python train.py --arch="conformer" --model="CTC audio transcriber" --dataset="read English sentences (LibriTTS-R)" --train_examples=15625 --gain_aug_db=6 --n_mels=40 --hop_length=160 --input="log_mel" --spec_augment=true --win_length=400 --tokenizer="char" --vocab_size=32 --norm="layernorm_no_bias" --activation="star_relu" --mlp_ratio=4 --head_dim=32 --fused_qkv=true --qk_norm=false --inner_norm=false --moe="top_k" --num_experts=8 --moe_every=1 --expert_mlp_ratio=0.5 --experts_per_token=2 --shared_expert=false --subsampling=2 --layers=8 --width=256 --positions="sincos" --kernel_size=9 --residual_init="zero_last" --optimizer="soap" --beta2=0.95 --lr=0.0024 --beta1=0.9 --shampoo_beta=0.95 --eps=1e-08 --precondition_frequency=20 --max_precond_dim=1024 --one_sided=true --adamw_lr_other_params=0.00095 --steps=8400 --batch_size=96 --epochs=51.6 --lr_schedule="poly" --final_lr_fraction=0.1 --warmup_steps=420 --weight_decay=0.08 --adamw_weight_decay_other_params=0.05
Rows from block 4 of a small CTC audio transcriber, named by matrix and row number. Rows with one number within an expert belong to one neuron, the router's apart. Each number is 128 + 32 x the weight over its row's rms, rounded and kept within 0 to 255. All counts start at 0. Numbers have three digits each.
After each expert's rows are labels from the 100 clips, of 14976, where the router gives the expert most weight on average: "top examples" is what is common among them. Only what is clearly more common there than usual is listed. The data: read English sentences (LibriTTS-R).
# router: router (model.blocks.4.mlp.router.weight, 8x256, trained with AdamW), inputs 128-255
# up: expert up (model.blocks.4.mlp.up, 8x128x256), inputs 128-255
# down: expert down (model.blocks.4.mlp.down, 8x256x128, transposed), outputs 128-255

# expert 0
router.0:159160131153147141104066179108167137157213151133141098136125159167152141149107159143088108117180117144159111132056101142137166139091097156114131107134126123164156098114120078104062120141052088187114089122153122120138174110155119122134119101115128176131133084100138156061092132138188121122082140155152105123111146113137171157126130147118176139096132161127156121091151093123072130088103
up.0:129182173089137131191084082145058110088116128150143128147102164166113144122147115089109209117148132152134115100125142128101165116153104181108127141158133110138097092164137127161127161141176114164123172122142155165161083086142149101129087138145058127149110159079100131182130121080075108108115195145122104152102150151095120172114117179093124146157108060080108142085114173136168073162132
down.0:078137135148050131195143109150169138077121061103145088107153170197102116144145133194127128193066075133120129081124107123156142166159152100080148143152084071119101140213116112146115140144098136120107088054175134141160119114104142106080144125136178130130186150121111172116122130119075108107126165087144105169044120170175183120153117158094153143133120099131109154044131125139137109140150
up.1:107174136124107141190134184102127112133104158189091152125073086129169130106103119184161102170167142158095161181168085134106110161080120135140138136036062069100125190128139120090110190173130111073116144114141141149155111145118187126147170138123121164140058116139204143118082108073138153104112121168110131143157119131113036113110137143114120137106154109142110055138169116111118138126145
down.1:137151071147103135130215160076091137152151106092158065111178098124162105108139143171108166114104128130166119159169127149124101081161120051107166111113124098079111146166141069077154148155194111064113147115116139074169178100100133173068151137153143148149163140058065145150125177168122143104119175118149159105117143096134101135182124114117133121100100100127123179104161158130176106126145
up.2:117146187099166137153146122176159129127143184178166147108143126108107152159085043124130176106110152159088149121131105103166117117138133132169138153163065106101105138137108196088128136109132099170163109146114148117143092072128083094156146115094129128136067140178157102171169096121152135121130115134123151185120073157105102152114093099108126103100130145103150084205123157084159118144132
down.2:123109107153124102142118117054140096160117129143117140084124151156120126109145090131113119111171097188147149134162197163157137068113078167129174166151110149138135106093181165078115144127158152106168158152106160115159147214130073072154119121133147140108117072204158151147092154028115136137148082147127126071105138157191141134162146095160148103117101156089129170124163111136058150169140
up.3:153176136099200149133193201103169119134052114111097105099172108115173151118125156078141108121080142138134191084149116138125135134157099162129139113110151117151071104111144107078148110104120102085116070192197125081088155107126169129075150129084127147227104135131106078075142144109127108147127099187126107126138068142065080111106134126170132153114110098115084116156116148118108093133150
down.3:117094165161117074156127101097082153140097101101156147122118138193109105113068021201146164116124141146161084109151163093158128139134143098134088104138185164161139121120142174125104175118151167067165147124143122092101152149136076144118116090153060120088189152124092201143176097148148161127147047135118129125125191130091110118211129116194116113064085128125164087122163113143094052138183
up.4:130116141173106118103119090132146091196193180104134086162138162132072121092141092110075091149164120201105141129152136053106102114154170122167123082133163112161137117146141139143181074126196126080139173108082148098162182128136160113179094112139100185128124093111173098148124107160083133178104128103111170145118090118194129114091170169090113077144162090154132074105101113116083106088147
down.4:111131135100121128151139116156134117170146149118136095205126137155114102064120089153078130103088139156131135091119092095105126046151174133159110097128166195125184120123188152127110129110183086163126115184090071162167167100118131157146143171139084105175147089107124128175102131172157172159118076120130146096195033103147081067146147127150079112104130163126109144172141097142149169120146
up.5:168166106088200162181139160136096134158149134108160145141201084126112162144118108174166083140143175097113116123139111161145100132119140179157081070051092092137104108171124141128131178095094123139085122118104142101146120160123152162151167102085170121140150114119150099132130088136083117152192087075131110118140118120126082097090085119128062047148113146098123086182061218109178139110176
down.5:111125128145197163117113090125108133078144173091113134133131064154120111088121146169025141124183149119123124096180159096119128100126058176169109186143166141137160141163180173121089131175124137103115149093148125141079141082173126112143137190085106121115143112159074142165182152133150120175106104157150181080151145148126158141148161113110095100112099146115075167147118110150162110054123
up.6:227117053166107147092116138163123101184114123128086152159115151131098154096145144103067082093182120144120129105126078147134122105098145093131125078132135130090164128138112120155173133139070090107120094108132119105109126092108151155185164107147145122109203063115094192166095166131111142135127136153137105066091165111160149149149169148166149149144168152165186148118121118140098168118102
down.6:135095098154106138169107130088075095143188142101104122136165093071162149111130108178137095146151111194146084090119116132095094120107081098091108164152088101092167195160155103073108183141140108142115091123114154124145096178136106165097150129100210168075086155135143157172145154101136139113114130103161126085085106144127138149170087122100174126121122095118167149144168131148151167080161
top examples: the word "her"

# expert 3
router.3:116136120182197090117119147126168090138127139098126123119203123125145199132125132131134104089110070110126175116086130152172134138121121124142096136120140123124122139150123117078061129131144094180130079154107068203130137156168122102135154097159120135138149197129153158149109152088074141178202139172111173124091143122121138130109160178156089116144120117136141088126096112080135140125158
up.0:217212136068065123111100121141174165184158111135117117094066139098122146101144130121149138143136123147141094169098152159176127126131172185122156170165134134151117119127098143091132160065087105115140120115091155123137080164127154193100090146200127113144133062100108149152167149173147127109164152057136127126094109186099087126150125138099120095110055162136174098188157140184178108180119
down.0:124085081083106094080132120125092137142135107169127153132114152073140158109092112141123137104119177107137116162141089205129102156160158105114045135127141135115165139124186125175167136101139135118138087099101107088093079169127144207142125172120063111126143034148105080119117138111191167149100146175148069132089153138131140111136099081081152106145107149168113138114136159182112095082149
up.1:090131173098153101106178168117113122106110102109103144112106130151134187101119102137107146140083110064145203103136110138158164107106153180129164146105118092100064045152145147137164152168190150163119120135147091123157128178128104094125198140084105147204099170099181105111113101118097074122120154106119176082161105134090146142140130179167163121124070101109114135157102110122096092061129
down.1:158163100117090183179124161143098154135105152075137164128132136095121204166169080099108140109193140124089186176105082145174116107174229178078092135152111140138159116089124183139147131071119132139133130152134093177121132102158184129096158160103116105128128176174152101089149118126169174137086090142084152128113139160092118128101132101209139135095161117138120112201163156168128144153128
up.2:096096107106141133165201193203081059153155136143132182148094082168155138106142072146082148124115066094079126115127110093096053134124141148154164133089093119128096110090171172090163117166079167149189150079120131131159139125188116129174098137082130127171112122121145113131140098132115161220122180100145152124150122120152164087124172123100158111121178137143160129067136091190095099054151
down.2:100106119107122208147151128088123188061174094081157130079109111164140118133077145158111102207121142128127130149125089126098076173113158112123146129131141113138114141097145127124102135110119092178125080143152145092155122181165145133106124105126087127133133104196124182124111120115105123118135124208144111129112156167200191136133157160154131143101189139075137100127187141146116164106183
up.3:201111174127133138208189122112151144090122123193102095101147117161111157195131155124168099196073095148126148144125128130144123154140134071144161101107141080126088183137154135141162094105142148109032150135105141107166141119091102119102098150068156168101152082133058082152161124149149101145116135130090114167091184129142112137121101154177180100153173112093140114086127132185109103095068
down.3:164178116078151171073160148138168145102157142135103173186127065178129131057109129122114075122144098122138122171130128086123104074139096172107124124134106127102123131094136106141083129165134203101105149077169122156116134136142102184122132123086097086167170076109174092150128110088121152126145132151166085186142107091114135153120126159197099144123216125140126079065122110141117121124052
up.4:153116163126139154135098179132104111126094149138083124094151088186087171125063111136097075143088067125151146100140100126146133122162122140138148067097085122107120137151132180140116139171130146143147052121188129097146067146136092160162089180198145099138161174138162170114108072114093175144176137130088116102069072145131140149123118093159124091127086138127127075131149123164111066155122
down.4:112106116157114155135097123183104111112169099097162209147130147091130102077014128157103162119155100147090113127127093089191164121137130152121141074163167106083132114103130124107197135139121166152132153162123141135130096135141123116157160072090132130129121083106126116111101074140060129140160171160087171191169122153142166089176215119126156114145132140177114096144091110139188130132106
up.5:143136118139114130142118131161064152116093141132100140183114139166165155148167162141179156131105115109098138234087135139171130084149116107104169172100107096094152128158187068099137092096103163072132129087163160104158137185107161107096148100084135135108110124195136080076154161124129115128089061060154122184176123169128097116113063138135137132097168166127115089100072125150158093121156
down.5:165163134100068143131134174111128105092062169141140121137127164132120127120169103103121154096106116097146064139113153090192143092132077140108153047162153144172060109100099106100101179133101125142116157100079119111147138092124028075153168127176150174098110117115122174108122105119139110145130192132133085119118185108149140151161138132103118099104113088075207127094144111174125138116113
up.6:098105188149128133137179179116126090155128141115108136170147083180114159109126172068204147115116194101104162149088143102132162144079128144154093107056064110132078135129132064070160110114132099109142159132160139145125178138137198121183163055154163108160165159170155082126096070188148135111184104159149092133124090139127150066120122084081216105147158124126105111130079130084176129132126
down.6:112135153136131148113174121095153143202144163125124120169115108092111132154147166116136144085177143120146125120196122130090065106127130081115145209072049117164166154160097137151132108134117137117142127154139113146158124105149182152124174109095140080121164125156200156128153125077193064133158123140090153153161101068125106148106106082140183101062099142103135136109107105119186149156108
top examples: the word "be"

# expert 2
router.2:123124150098107142131129156136111125079135161149101165158106136165121122141131151101131163208095150097068139117136049114081083139111128116086092060098124137075091140218149139053177086179133088134119153206125121050110163113106159203157140158144164159112102092109065119135147096145082112145114119137122130082099131119103086136095127122118153132154145114128131088109062130107151104124084
up.0:160099112145136112090172131085149188144160129136146168147112105207126097109135161166086119143119096113136029157102119135104111060129155109107058123159149099174117123122128094218173171105152142146093120146134089134077133129160150154164127098160136185120092092193174121131116174110105106130137149131107120118062078107138097074140140135130111204074124138159168148114110102084133124132105
down.0:082180127188141128104112094150172108136062131189177192191083158123122118064088164126131140086109111133146113105103128096176119115142147115161108108145137151145105144086088144138145114118148141143106137094130141107080094143170094166106098099096111100168139125099140104152168148134084116124176127120099135109142091117083141093142186099115084114109195139083095151114114142150113132176099
up.1:125176135121146111157084110156103121089107111109145090151138128161089107171099089171117143095140202130109049138200105095096194128110101115177082139107155145113131140126120131149179134096152181131153098115127077115119084138136094147188056151086095114167129128086174118170162103149112140083136112214122108131123097117123111154110132086121166132129123165156059126038119107136156174151130
down.1:103115135154095069133076141196128132099099106092163095120092132156121115168119126173116148172138113113147084139166100105114135154140131067101181100163133116129130112156070149137131128095181136150188111122143114120120095111082075111125061098129098137115151122087087113182115088092161117095099144174102103231184124152149151150138173140108161118139178166076158112136177126140136154120108
up.2:103138105179081136129120132135141149148155121120142057101134103184190113141116077125145123115131107125102116121099154117144145136101132115187166105110123121120159091124171059029093100129146081093125064161149117150084180131128085134116159131186114156078110109078121158152099141136167171116079129145120119134170131150137075090120106079100158094103140106155179103145130142145136080088141
down.2:187108098166133093170229161105124158154165186109179167089142168151108174175156132110092133082168118125181150127117151155159138105132102119152149154147127119141060078090156070095150069120149154163088077140129127108152159098061103171057131073163143133083198134141120111143093101161116125114088162200069110210166145093103117149100092162140109141096122120113108092110138141107179116120094
up.3:071132124131119129175150121109149134147119131140102188128130088080129161118111119108195108152103062095186162130106160137156087047134142132136132122094116097092077165196063093070171152135108098119070167133085156116127109155094134113144147129120167144124137127162127156097133171083117068130090125153120168192144155142105124097133111129141100136078162102105179143132086183122144169137137
down.3:075138193152133125150141138173123105078133128084165163100128175137110097084114093128068190101101113163078129125078149081111118110164100170185157174115145194116088150143117173118134122085152084124175091179211117186110124118158054108164139110095110128111093139100100133159134141135164151110083118163089149108162094155074114071162165129127110071145085104105092138103130082132165144139125
up.4:099168101142159186114125120152127157125133169195150146075095126126175233149124129142102097182170074160151067140129183143209160125146162154149149117163128086118151146081186136100119136133107151163136125125099161161126082157126137131090108153138095081170152113150155064127086123063172130133112121107098149152176172105121123145027116162157083065090093065141149085133098152120082105201125
down.4:109113128098176142086123078155114144116124159150130117140141093103100112103143103139157128104102067165122158129070121154053136179178116139095080101143140157193126061144177187085142147135111073158157157067132109132159127157148119115126181084113077091097089152161171174155170118116219107124116140131109048126135144146129098044147130104080104096151135168163142166133138128176106122105117
up.5:107127125124110176137163080094128164166119118161133118117160112098146154138119107090155119128101109167151159186104139188168182138100140164104142135194121088147141129146142082137126089073056165138081134095112102172145122134164159114120084132102178200098098119135150082114146131064080103174122125120128173181156117183134116090064082149152073108161131164112065123104177138161117108158083
down.5:133125113118152120121182149176124117102110186115151133124160183062135172112150121101154076111177059136187104151116095120109122102142109170138117181146117168096114105126130146088188041066102153115159133104127115103092121156128143102049096140113082145158124166109154109129125151126114142084080099085082189172093107085167129172086177158136101054149095161100109073111133123158139123126091
up.6:123130117179173108138159171174149097133149123122092177093136142158123161161131168077046118134120113112129092177115112131097096061109108154172148173098149159160089162135179139091108138124119029113129092155119188126145105110166144139149149072162167132133115067179166141168080192106142141160140115142095062106120148104111183094146187171149124126152103134165113103125075096117165145126092
down.6:108180093143164135118155165106128105109133188104206157122110099147083165146111170134067117127122134114107170121138127158116135073123092156119117155076171088107081198134189151087109090161138130129098108139107188100138150085118161115177121144153140094158168154145117124168079130118084093145161125070130136198138103118069140177112090124092112122112121086177148112140100113113107164172079
top examples: the word "said"

# expert 4
router.4:098126082131146198135155121136079061153135121137080120157120112163147098119134116152135173131160095129132047124119110105104093119161135184160152169120164184104155179167191151155109168122103114099132126171092118124149114099146165100125100148070085141173134121128143122089127172112166157138071100164142095094147127096132123107110086128145123221161171192154117158102119079090081123032142
up.0:129113073165132216181145134112145095136120129080101130220179090125148121128102093136082108194200098113083060121153129101130076148120124120138103164117179137109156130155158087098096144118142131132100154170109100132129110098127152130110152134075143155171147137103206152072101193110111146134115117157160141153169110132162085170131098122170156160118141139135091117115079109145092139110157
down.0:117119124118125101073159174102132121133172163151111111104194153093108111100125138130127108094098065145176080113117128121141169076099039153135116072116148082156084158099070143126172091135130200047193109174056113117117078171144074169122101085166111118113155182152157115120126123107150120131149121131142078122132129135138156081159113142117125085129116119072135148151159132098164114143138
up.1:133169168115114114094064180146132129115111163090172119146091166161062155128103160092109168149120125151149120143101175145165213075117117132096180138203125132075142158130104127153114097056111135146106159174127172147165106094165131123150161124142159168105116142047157102122118138172131105137119130112116086150170166135086139134104144179160113153136138093119085094179081117172094158173093
down.1:105083165087118096103112092135084138109105014131176158116110131122100141164105127127142139103163165099107111103157098098117106120098081133145142130106158083147082091124098097116098140184104156194141108088080150179076127162147087128126145141147181124152044101133104124117162127138179142144155170130085121053173125137123189165168157163125169159150150099134144151153163149139082136080086
up.2:116056114156166182162127143136115097106118130239065169103146154167107140135162095106081094197088149110106082136120128138138090100109141130147116158140147122107070130142146136188175169112191097099130130151129136104141138114148129169154103088068121134121123138189146096148129179158024115158107106095127187110096174164140192072149140140130101133094149171125151157106121133137135120105112
down.2:064125169122127145115125115128152131124063115156111111131139101203060141100062076089077096139133142087097155138144082127134175135112069148148121091100176117181134187158101187148104123140072109090132072094154151183168168103116091126153056144092127123114143060095139171152118090159121167150123127081148151097158112167125142106133107153145154128144153127129127124075176139125063179126167
up.3:099150118114101146211152187112143113136139124116096144101154164110150128092150107112145127124122132157103086136117143108154154120121089089150122139110126148126087123088104217100111173112123093138082155116147169164116208040114136144155108195092162086105142111103091157175141197094138097156170128107195128130113156137088143185128100131060131112147164111145115099121080180160157074130110
down.3:175105079203051114181045171156124093128084143107127103154126147123143102142155147129107119065083097164147113158107155079124083139113148106075208117135147074093156087137134116129111084119111040161128125117142197115156129143168082100145134078182152091113121120103129053116155153132124179058071153162152102165141147132098154149145072125117137108158107185147146145124201130143145142105144
up.4:173095108104146185088218113123155118104115114124133135162144099100230079152135088136093076159183131181203146105143142195082131174078135137140111083154161145143138095093123082073134116154168135196094027182136077177104187095105134163149084066191152099151169138075146176105183162132147120131122152093115153134150154111118120115139106139126135137105094148148125106156101136134134134091122
down.4:154145118132092142061102113129170135155101151108160161102172168136164146196113120146161074110131132131095169107116095126158122176099119097130110123177121160165022139128151082156137112139141121167126102125091117160169125127123090064196170142081101159145113065132137128122110108120097068164140173106084121205097105152134166167107146129120116086116148166155172109150094148182094178120140
up.5:109097105070162114149117152109174148120117134129135112066129125180122117145113173182194170117188176169102110132026113130145168150129105118096121180138160091142080120108092180169144178087129046128173134132103131123167140118173087117149202118108115117120184138128111151142113071152103123131127112167108119049093114186123171174109145185087113128147135050140160107136140160082090128197139
down.5:173118117104120063146126166147121144111155103092133058148222180158134164125086161127135107102159154129157140163057179141101193165096095112132156123143089152133098116116128103118113152095095196144197045146125138128142147114137138055140176157203118179135166138075103153128107116184087161113130142066156112117125118170152102159140176120135138120084158088111163105159137179112087144108162
up.6:071110132081120094177115084147047106127135174113067156109096119131141155192104133107085095145084125148141164142118022132174105085106113146123108118150131096179098111140165161124137074101130156156097146134135138114127142188145110123101083113112157139134100131209165123131110087132164094219084166160130151112146140084104182157119126135125111135087099069151128113151065123089129099093124
down.6:102152151132117129106201079128135156141205154122171147116092115135088091079125121148160129123165092127117147130113118115091150153133090122147150154126107225167079126114136150106093156085160141104175215135173195127135120207161102174120123094138119108108142121155130166171147138132179131056147144123127130103078134133071128140171146083115116123107132177156150150142151061168099138132173
top examples: the word "her"

# expert 6
router.6:142128171150126126147171113140121086120188112137131071092070082091072130112127093113112074120103097161133149106103112090153167094170130095130235139164140107098126100136076188180154142109106112115110128130137103140145115057139158071117087146116102163109162134130160104095085069134144113119133145109149123146122116155178115161099143089083132083125147174092178132105134175178174109169084
up.0:152057135190184089145125159095149110109108128137065130112127100166116137189123170179127085170128133093094161138083123139121138116097098106104110143077081129117074138161143159117111074161145121152147110147102145048119182066097118100150132175110152118114124105042128155066134139132158156149100144151117139156110099096163162059170143096129208123154186126159157175110103115115131135086100
down.0:176083142124110113099152112113145128184070082154132149100103126132154106172139171098144095116117167144157156166157072129126098165144077105103142075104088110120091087081127073118124174097154090135105114155206154136062150127095168127160182114094109052113110123134103165149180092135162082120104139198132177116079139096139170097112203141136178086106127131093081162116092144071144104162134
up.1:153175098116124100129130073166136187149173146149110164170121184112117125099120111115067206121164126082123112120125155166182148082137184211157090164160133166155161112106118134123185128089148104087159148105106129134135140124138123135058137116142120159125124172145142146204092104124127130129177113127087144061133153166128100120125146159178061085116071129203151095136137146166114120102179
down.1:134146161135102120101069135115167153171138196082087145138178150176110132100157140155108164111165107122145177149105076129100136139179125098161128108052158101181134102101143135117125116053175139106119114193057194108111161123118089083120132147123115115142151121190129160085161163064169107155110116076105072117149127194122076178086131082202152114055153143087170134137214112112141106119162
up.2:146130163108158136097100178143156133126148137081157137170196187070142144089050131114117173110090171123118102186114160135125114093129142156163160097136134131049148103108112053105149098084118176165091077108103140114131127096192155109138161141136149132066187094056139174101197162144102129124066148099159104121176106098117110155106123155135152158120147145150148129212140126133146131084108
down.2:111154203153162112095135067125153177169135173128188156170115160161158131086100099133095140112153099133180186170119131156122091123147135172125091095104140140097092158137132131130100119111108084120160116155089156171090138158169055136051164159113127097160062118152103131108151182062156133105173155106120092103204066056159142084150150153112133118114153144115127123176073098100127150145155
up.3:134116122076141146115122161122128111110110166102097171165144108141099139094116147087158170082141167115086091098152141114133235120120088104110050104072197123174093105171144105181137151139161172182121193135146159130120122108143109120170129131046166153136158095108152164160108167100114097115127103144134087103128122111116114153121125164106131110131088033180101108130103105120129090096122
down.3:183104084142126132197130103135127086135051150102126135161134112139129053117088118113142157136087135119218090130132105120101070115102141127074117096167086161130105192105141121113116141119099102130126161181064148104112182151126090119156167150162141151163149139172100137132100164162048118193188161167108111111084134121122142137144122118083091121107174108143128177110079102091083099105120
up.4:130141078103171128160097177096230178160125180077070174050158092128121125107159136132143090099149164148129133123101065148118111197119131124074081079075177111153101160110100117079195202126138112172101112122120109093110145093101183144195120094088067125078132100174148147153105151095144147137170136101162124142150094150136105121140092129116134079068166158123159099156127153149132111155113
down.4:148180138104178161125197136170104107158192132146092104055148165131104107081119129176097107073120125083132143149156146122071121141122071147117143138104146152151123144116133161120137082095150109055118104115109158086093178098118052162112134136099136147110080073114181086154152146121120212088117152137184082151132128100068084063160137128138143157127114122171105125104091136179152154088151
up.5:138112168149112123125151108123171185155161109155098123142147089113084094126163092125111111086118126088173140112148165105131168140090119128113151131134165104128108197139098098117114135162107084068105142137145121165163128136048123100120131167127119145139112164109116106157115108148085108128146156107155135158105175140144132085122127069168106095124098167088143122081113154155151100173105
down.5:157118156141113108134128136110171129178141142071105056155105206142109077068137162181154154172141184154102108159101120164117108145091128147143146123120181128148152122083171119137138151167128054116146121177111119135145148158125100111160159147116155082115089167139112163096123154107137112088116155155127126099121095096169107094204071155120127113058106105137078165123168106174150179112183
up.6:191154126130152192134119105091166110152113148140161152116178116134203189130128123106154140136118137131135146103169083132128104084130173139125102115091132125101132106147144124105129083102147125173078130205092126072153143128138149143116145075123132094149119140089119106111113093088091094138164078097120144144148145074086089094052097098165128139146144110185082080146069166123106104119112
down.6:112156169074114072152130110110172125117181151192128106120146162152084136150128113055070119111147183119076106158123098124124159124126120135156099151124159076151066112111092155140091129132133154146141145155164139167149114105186120166148112159114132121209089135103146137134147031135135117159090114112146181127168129063133133125131084155110117145149089140142148064090129177135137156102177
top examples: voice: male; the word "as"; the word "his"

# expert 1
router.1:104138181069117123055109097103122174124128097122160098117121124131157177130159120124190122130147157126116136096160143146100165137116215080124060121130195150099167138063101157151177194137110140098147123137139110121138139195109142146113138141087102083104116095079116175157115115120118101123117159115191112067099109136088141139121153112164129125158072200117087122099168164167114118134176
up.0:112144142141129134131092139177131140142153141111097159107102121144130212170067120121189124162124155113115139110042137126165099088109115130083105138178098083072081160207099082112075141044143091145106206146105102135160063099139127101108156147121120173098088168055107093163093163129103112138178124147146120171122155154077083153111163186125135193156101110084160047137117123100129154142118
down.0:060142123087143104217087151132132133144154119128097134055151078143144156173152145148129116155126110152101151113162073130116170187176165121065129134067076134122200158135112087130121159114146110095167094106179110113099090109061138156127151144107180096104141116185148121080107123133135128113109062167183096096096118113133167138131101147143123156161094106149144207142152137101099137151145
up.1:078127096079147131133124121094151106144145092155179115076067080173139129137133138150082092144137125171129068127045066060125134114149132122101163134178170148173093132104157147135153111217108125139146126119121113149145129123139129161182099156134142180170173095139142120065158079189104112157147117082168084101078127154120141139126174136085091124127190070121159126138117124146048126150104
down.1:192092103113077100114152116132110162165085099118140142159112107125151088170111086103170154147129080173180138143122098182102165184091143147099107109112125121123149116148139141162135186137142106085105139121207108140097167106109148102168131156101096118120114194168106080142135109171118117188168157136107111099120129096140148102154170131105100119098184126153119125139094135119128084147134
up.2:140093112091118129115125148091123134144117126128155134114100135153122194156147126097117085137148080066175160180149095144108111108148131118132093224132115104126137110089117115098178116140111092125148086112090103180092173103176152100106093146174095135075134175120119202092036140088156086154127132189117120109127206150108102099117092189096135145155131140164135133156120164110128092143151
down.2:077135170121104134052111108073121145134124097119150162155163113124108100097102116195124148164089131145181136156173176139117149156161097176186140105129122111056119185120156137134184142136131101109146119151129065112089166127140154093149137145111071111143110157207160173098083057115134110121157112163148137161172069103127100089142109105164200091113074056078114141083129118127128079160135
up.3:094155084181184131198154183140112107082082125149079131185172091131143097151097144120116124083110173151130112143115145087114148116131088093140132168136105124082122105126119119142113112185104173127108148142209149145146094051101158161172101119103158204108160096134130155096097201132111092150083146130130184188088139167079146194107132152105115118144085128093132087135123163106164162132068
down.3:142100095124162120161169195200091065147142115036077145137137095146137156115127132138128071066132115106093110106142169108150091140185130164106117157125118156148096104075100130120142161112098110133154094135115199164148092105083167148136130117129143156160122085111137102121154139206095151134108140119161089169117142123182175157151123125113058173167187121114178104131106148193124161128190
up.4:126111121113124128150138089173099118069020095168106127160147151118150130131118129160123179176154096112150130155099115102128133161107118110109112161142119167092094146152142066168167103133150144135127118152157123152138087126131103080055144112181132133151107139165059087093117163167100089099119066112104179125134134098069196135114126163125155200166144082110098082113108100166155161112109
down.4:133127114145103145171140102152093082158099145130109125121125119107100099148127100190175123109145080094194067130125071172193132103172095121093148123159101200076165064110106089131108145114202147120113099183148115133125105153118143110124135101108109169130085114077140125121097130121137120114104165157114115166094091058136156107180150146125131117140146118091137078117121093098175132099118
up.5:116168125156157124123153066100086115146096122212143116099170099111138109112174114073097164099132101133106177118058139110081122126080186188118179182144115105135071167123100117130112080106148068103122086189104187156132170127144115148119126103194070128119104145120149089117100142105142119140090108091147163127123121120110103060106143101082095100170128127081105152145135138156177129057154
down.5:174114119131142137141082112137166076152111145141111078075155122151120126178129112181066122137132143163121142118139067120101083091195165138132125113172069132108099137199156121176134104093135170087147197160140169095114111157137132177145082166094135134146147119160145101168105074133137152158159120150177188120132131082134161071128152161105118153196101163208118060075122170194134138110150
up.6:143111136106164146161139113159127101181056150153130100166106136185125104129171088127174083160101120136157114120135125198127071155142108153094105114095110169164159161141224070108077137152148103212134127095207120078098092136084200107108186168075113078156131144103082100139111131132100115140098115124108136164136150165124109142099140079125102116068176110127099083114111175134138107146114
down.6:124113151149135178146139123087178157138084101143133176147127106138086173182055127159081118129146079169193054117140160143177151142127101193130137174159158073155101126089190118106102177156134123196137085118145123122123121152103090192127117145102105088151190089096079079148093132164168094135186109181075112104134107112182183130100071126089172129135091107099110074157056123101122112131108
top examples: voice: female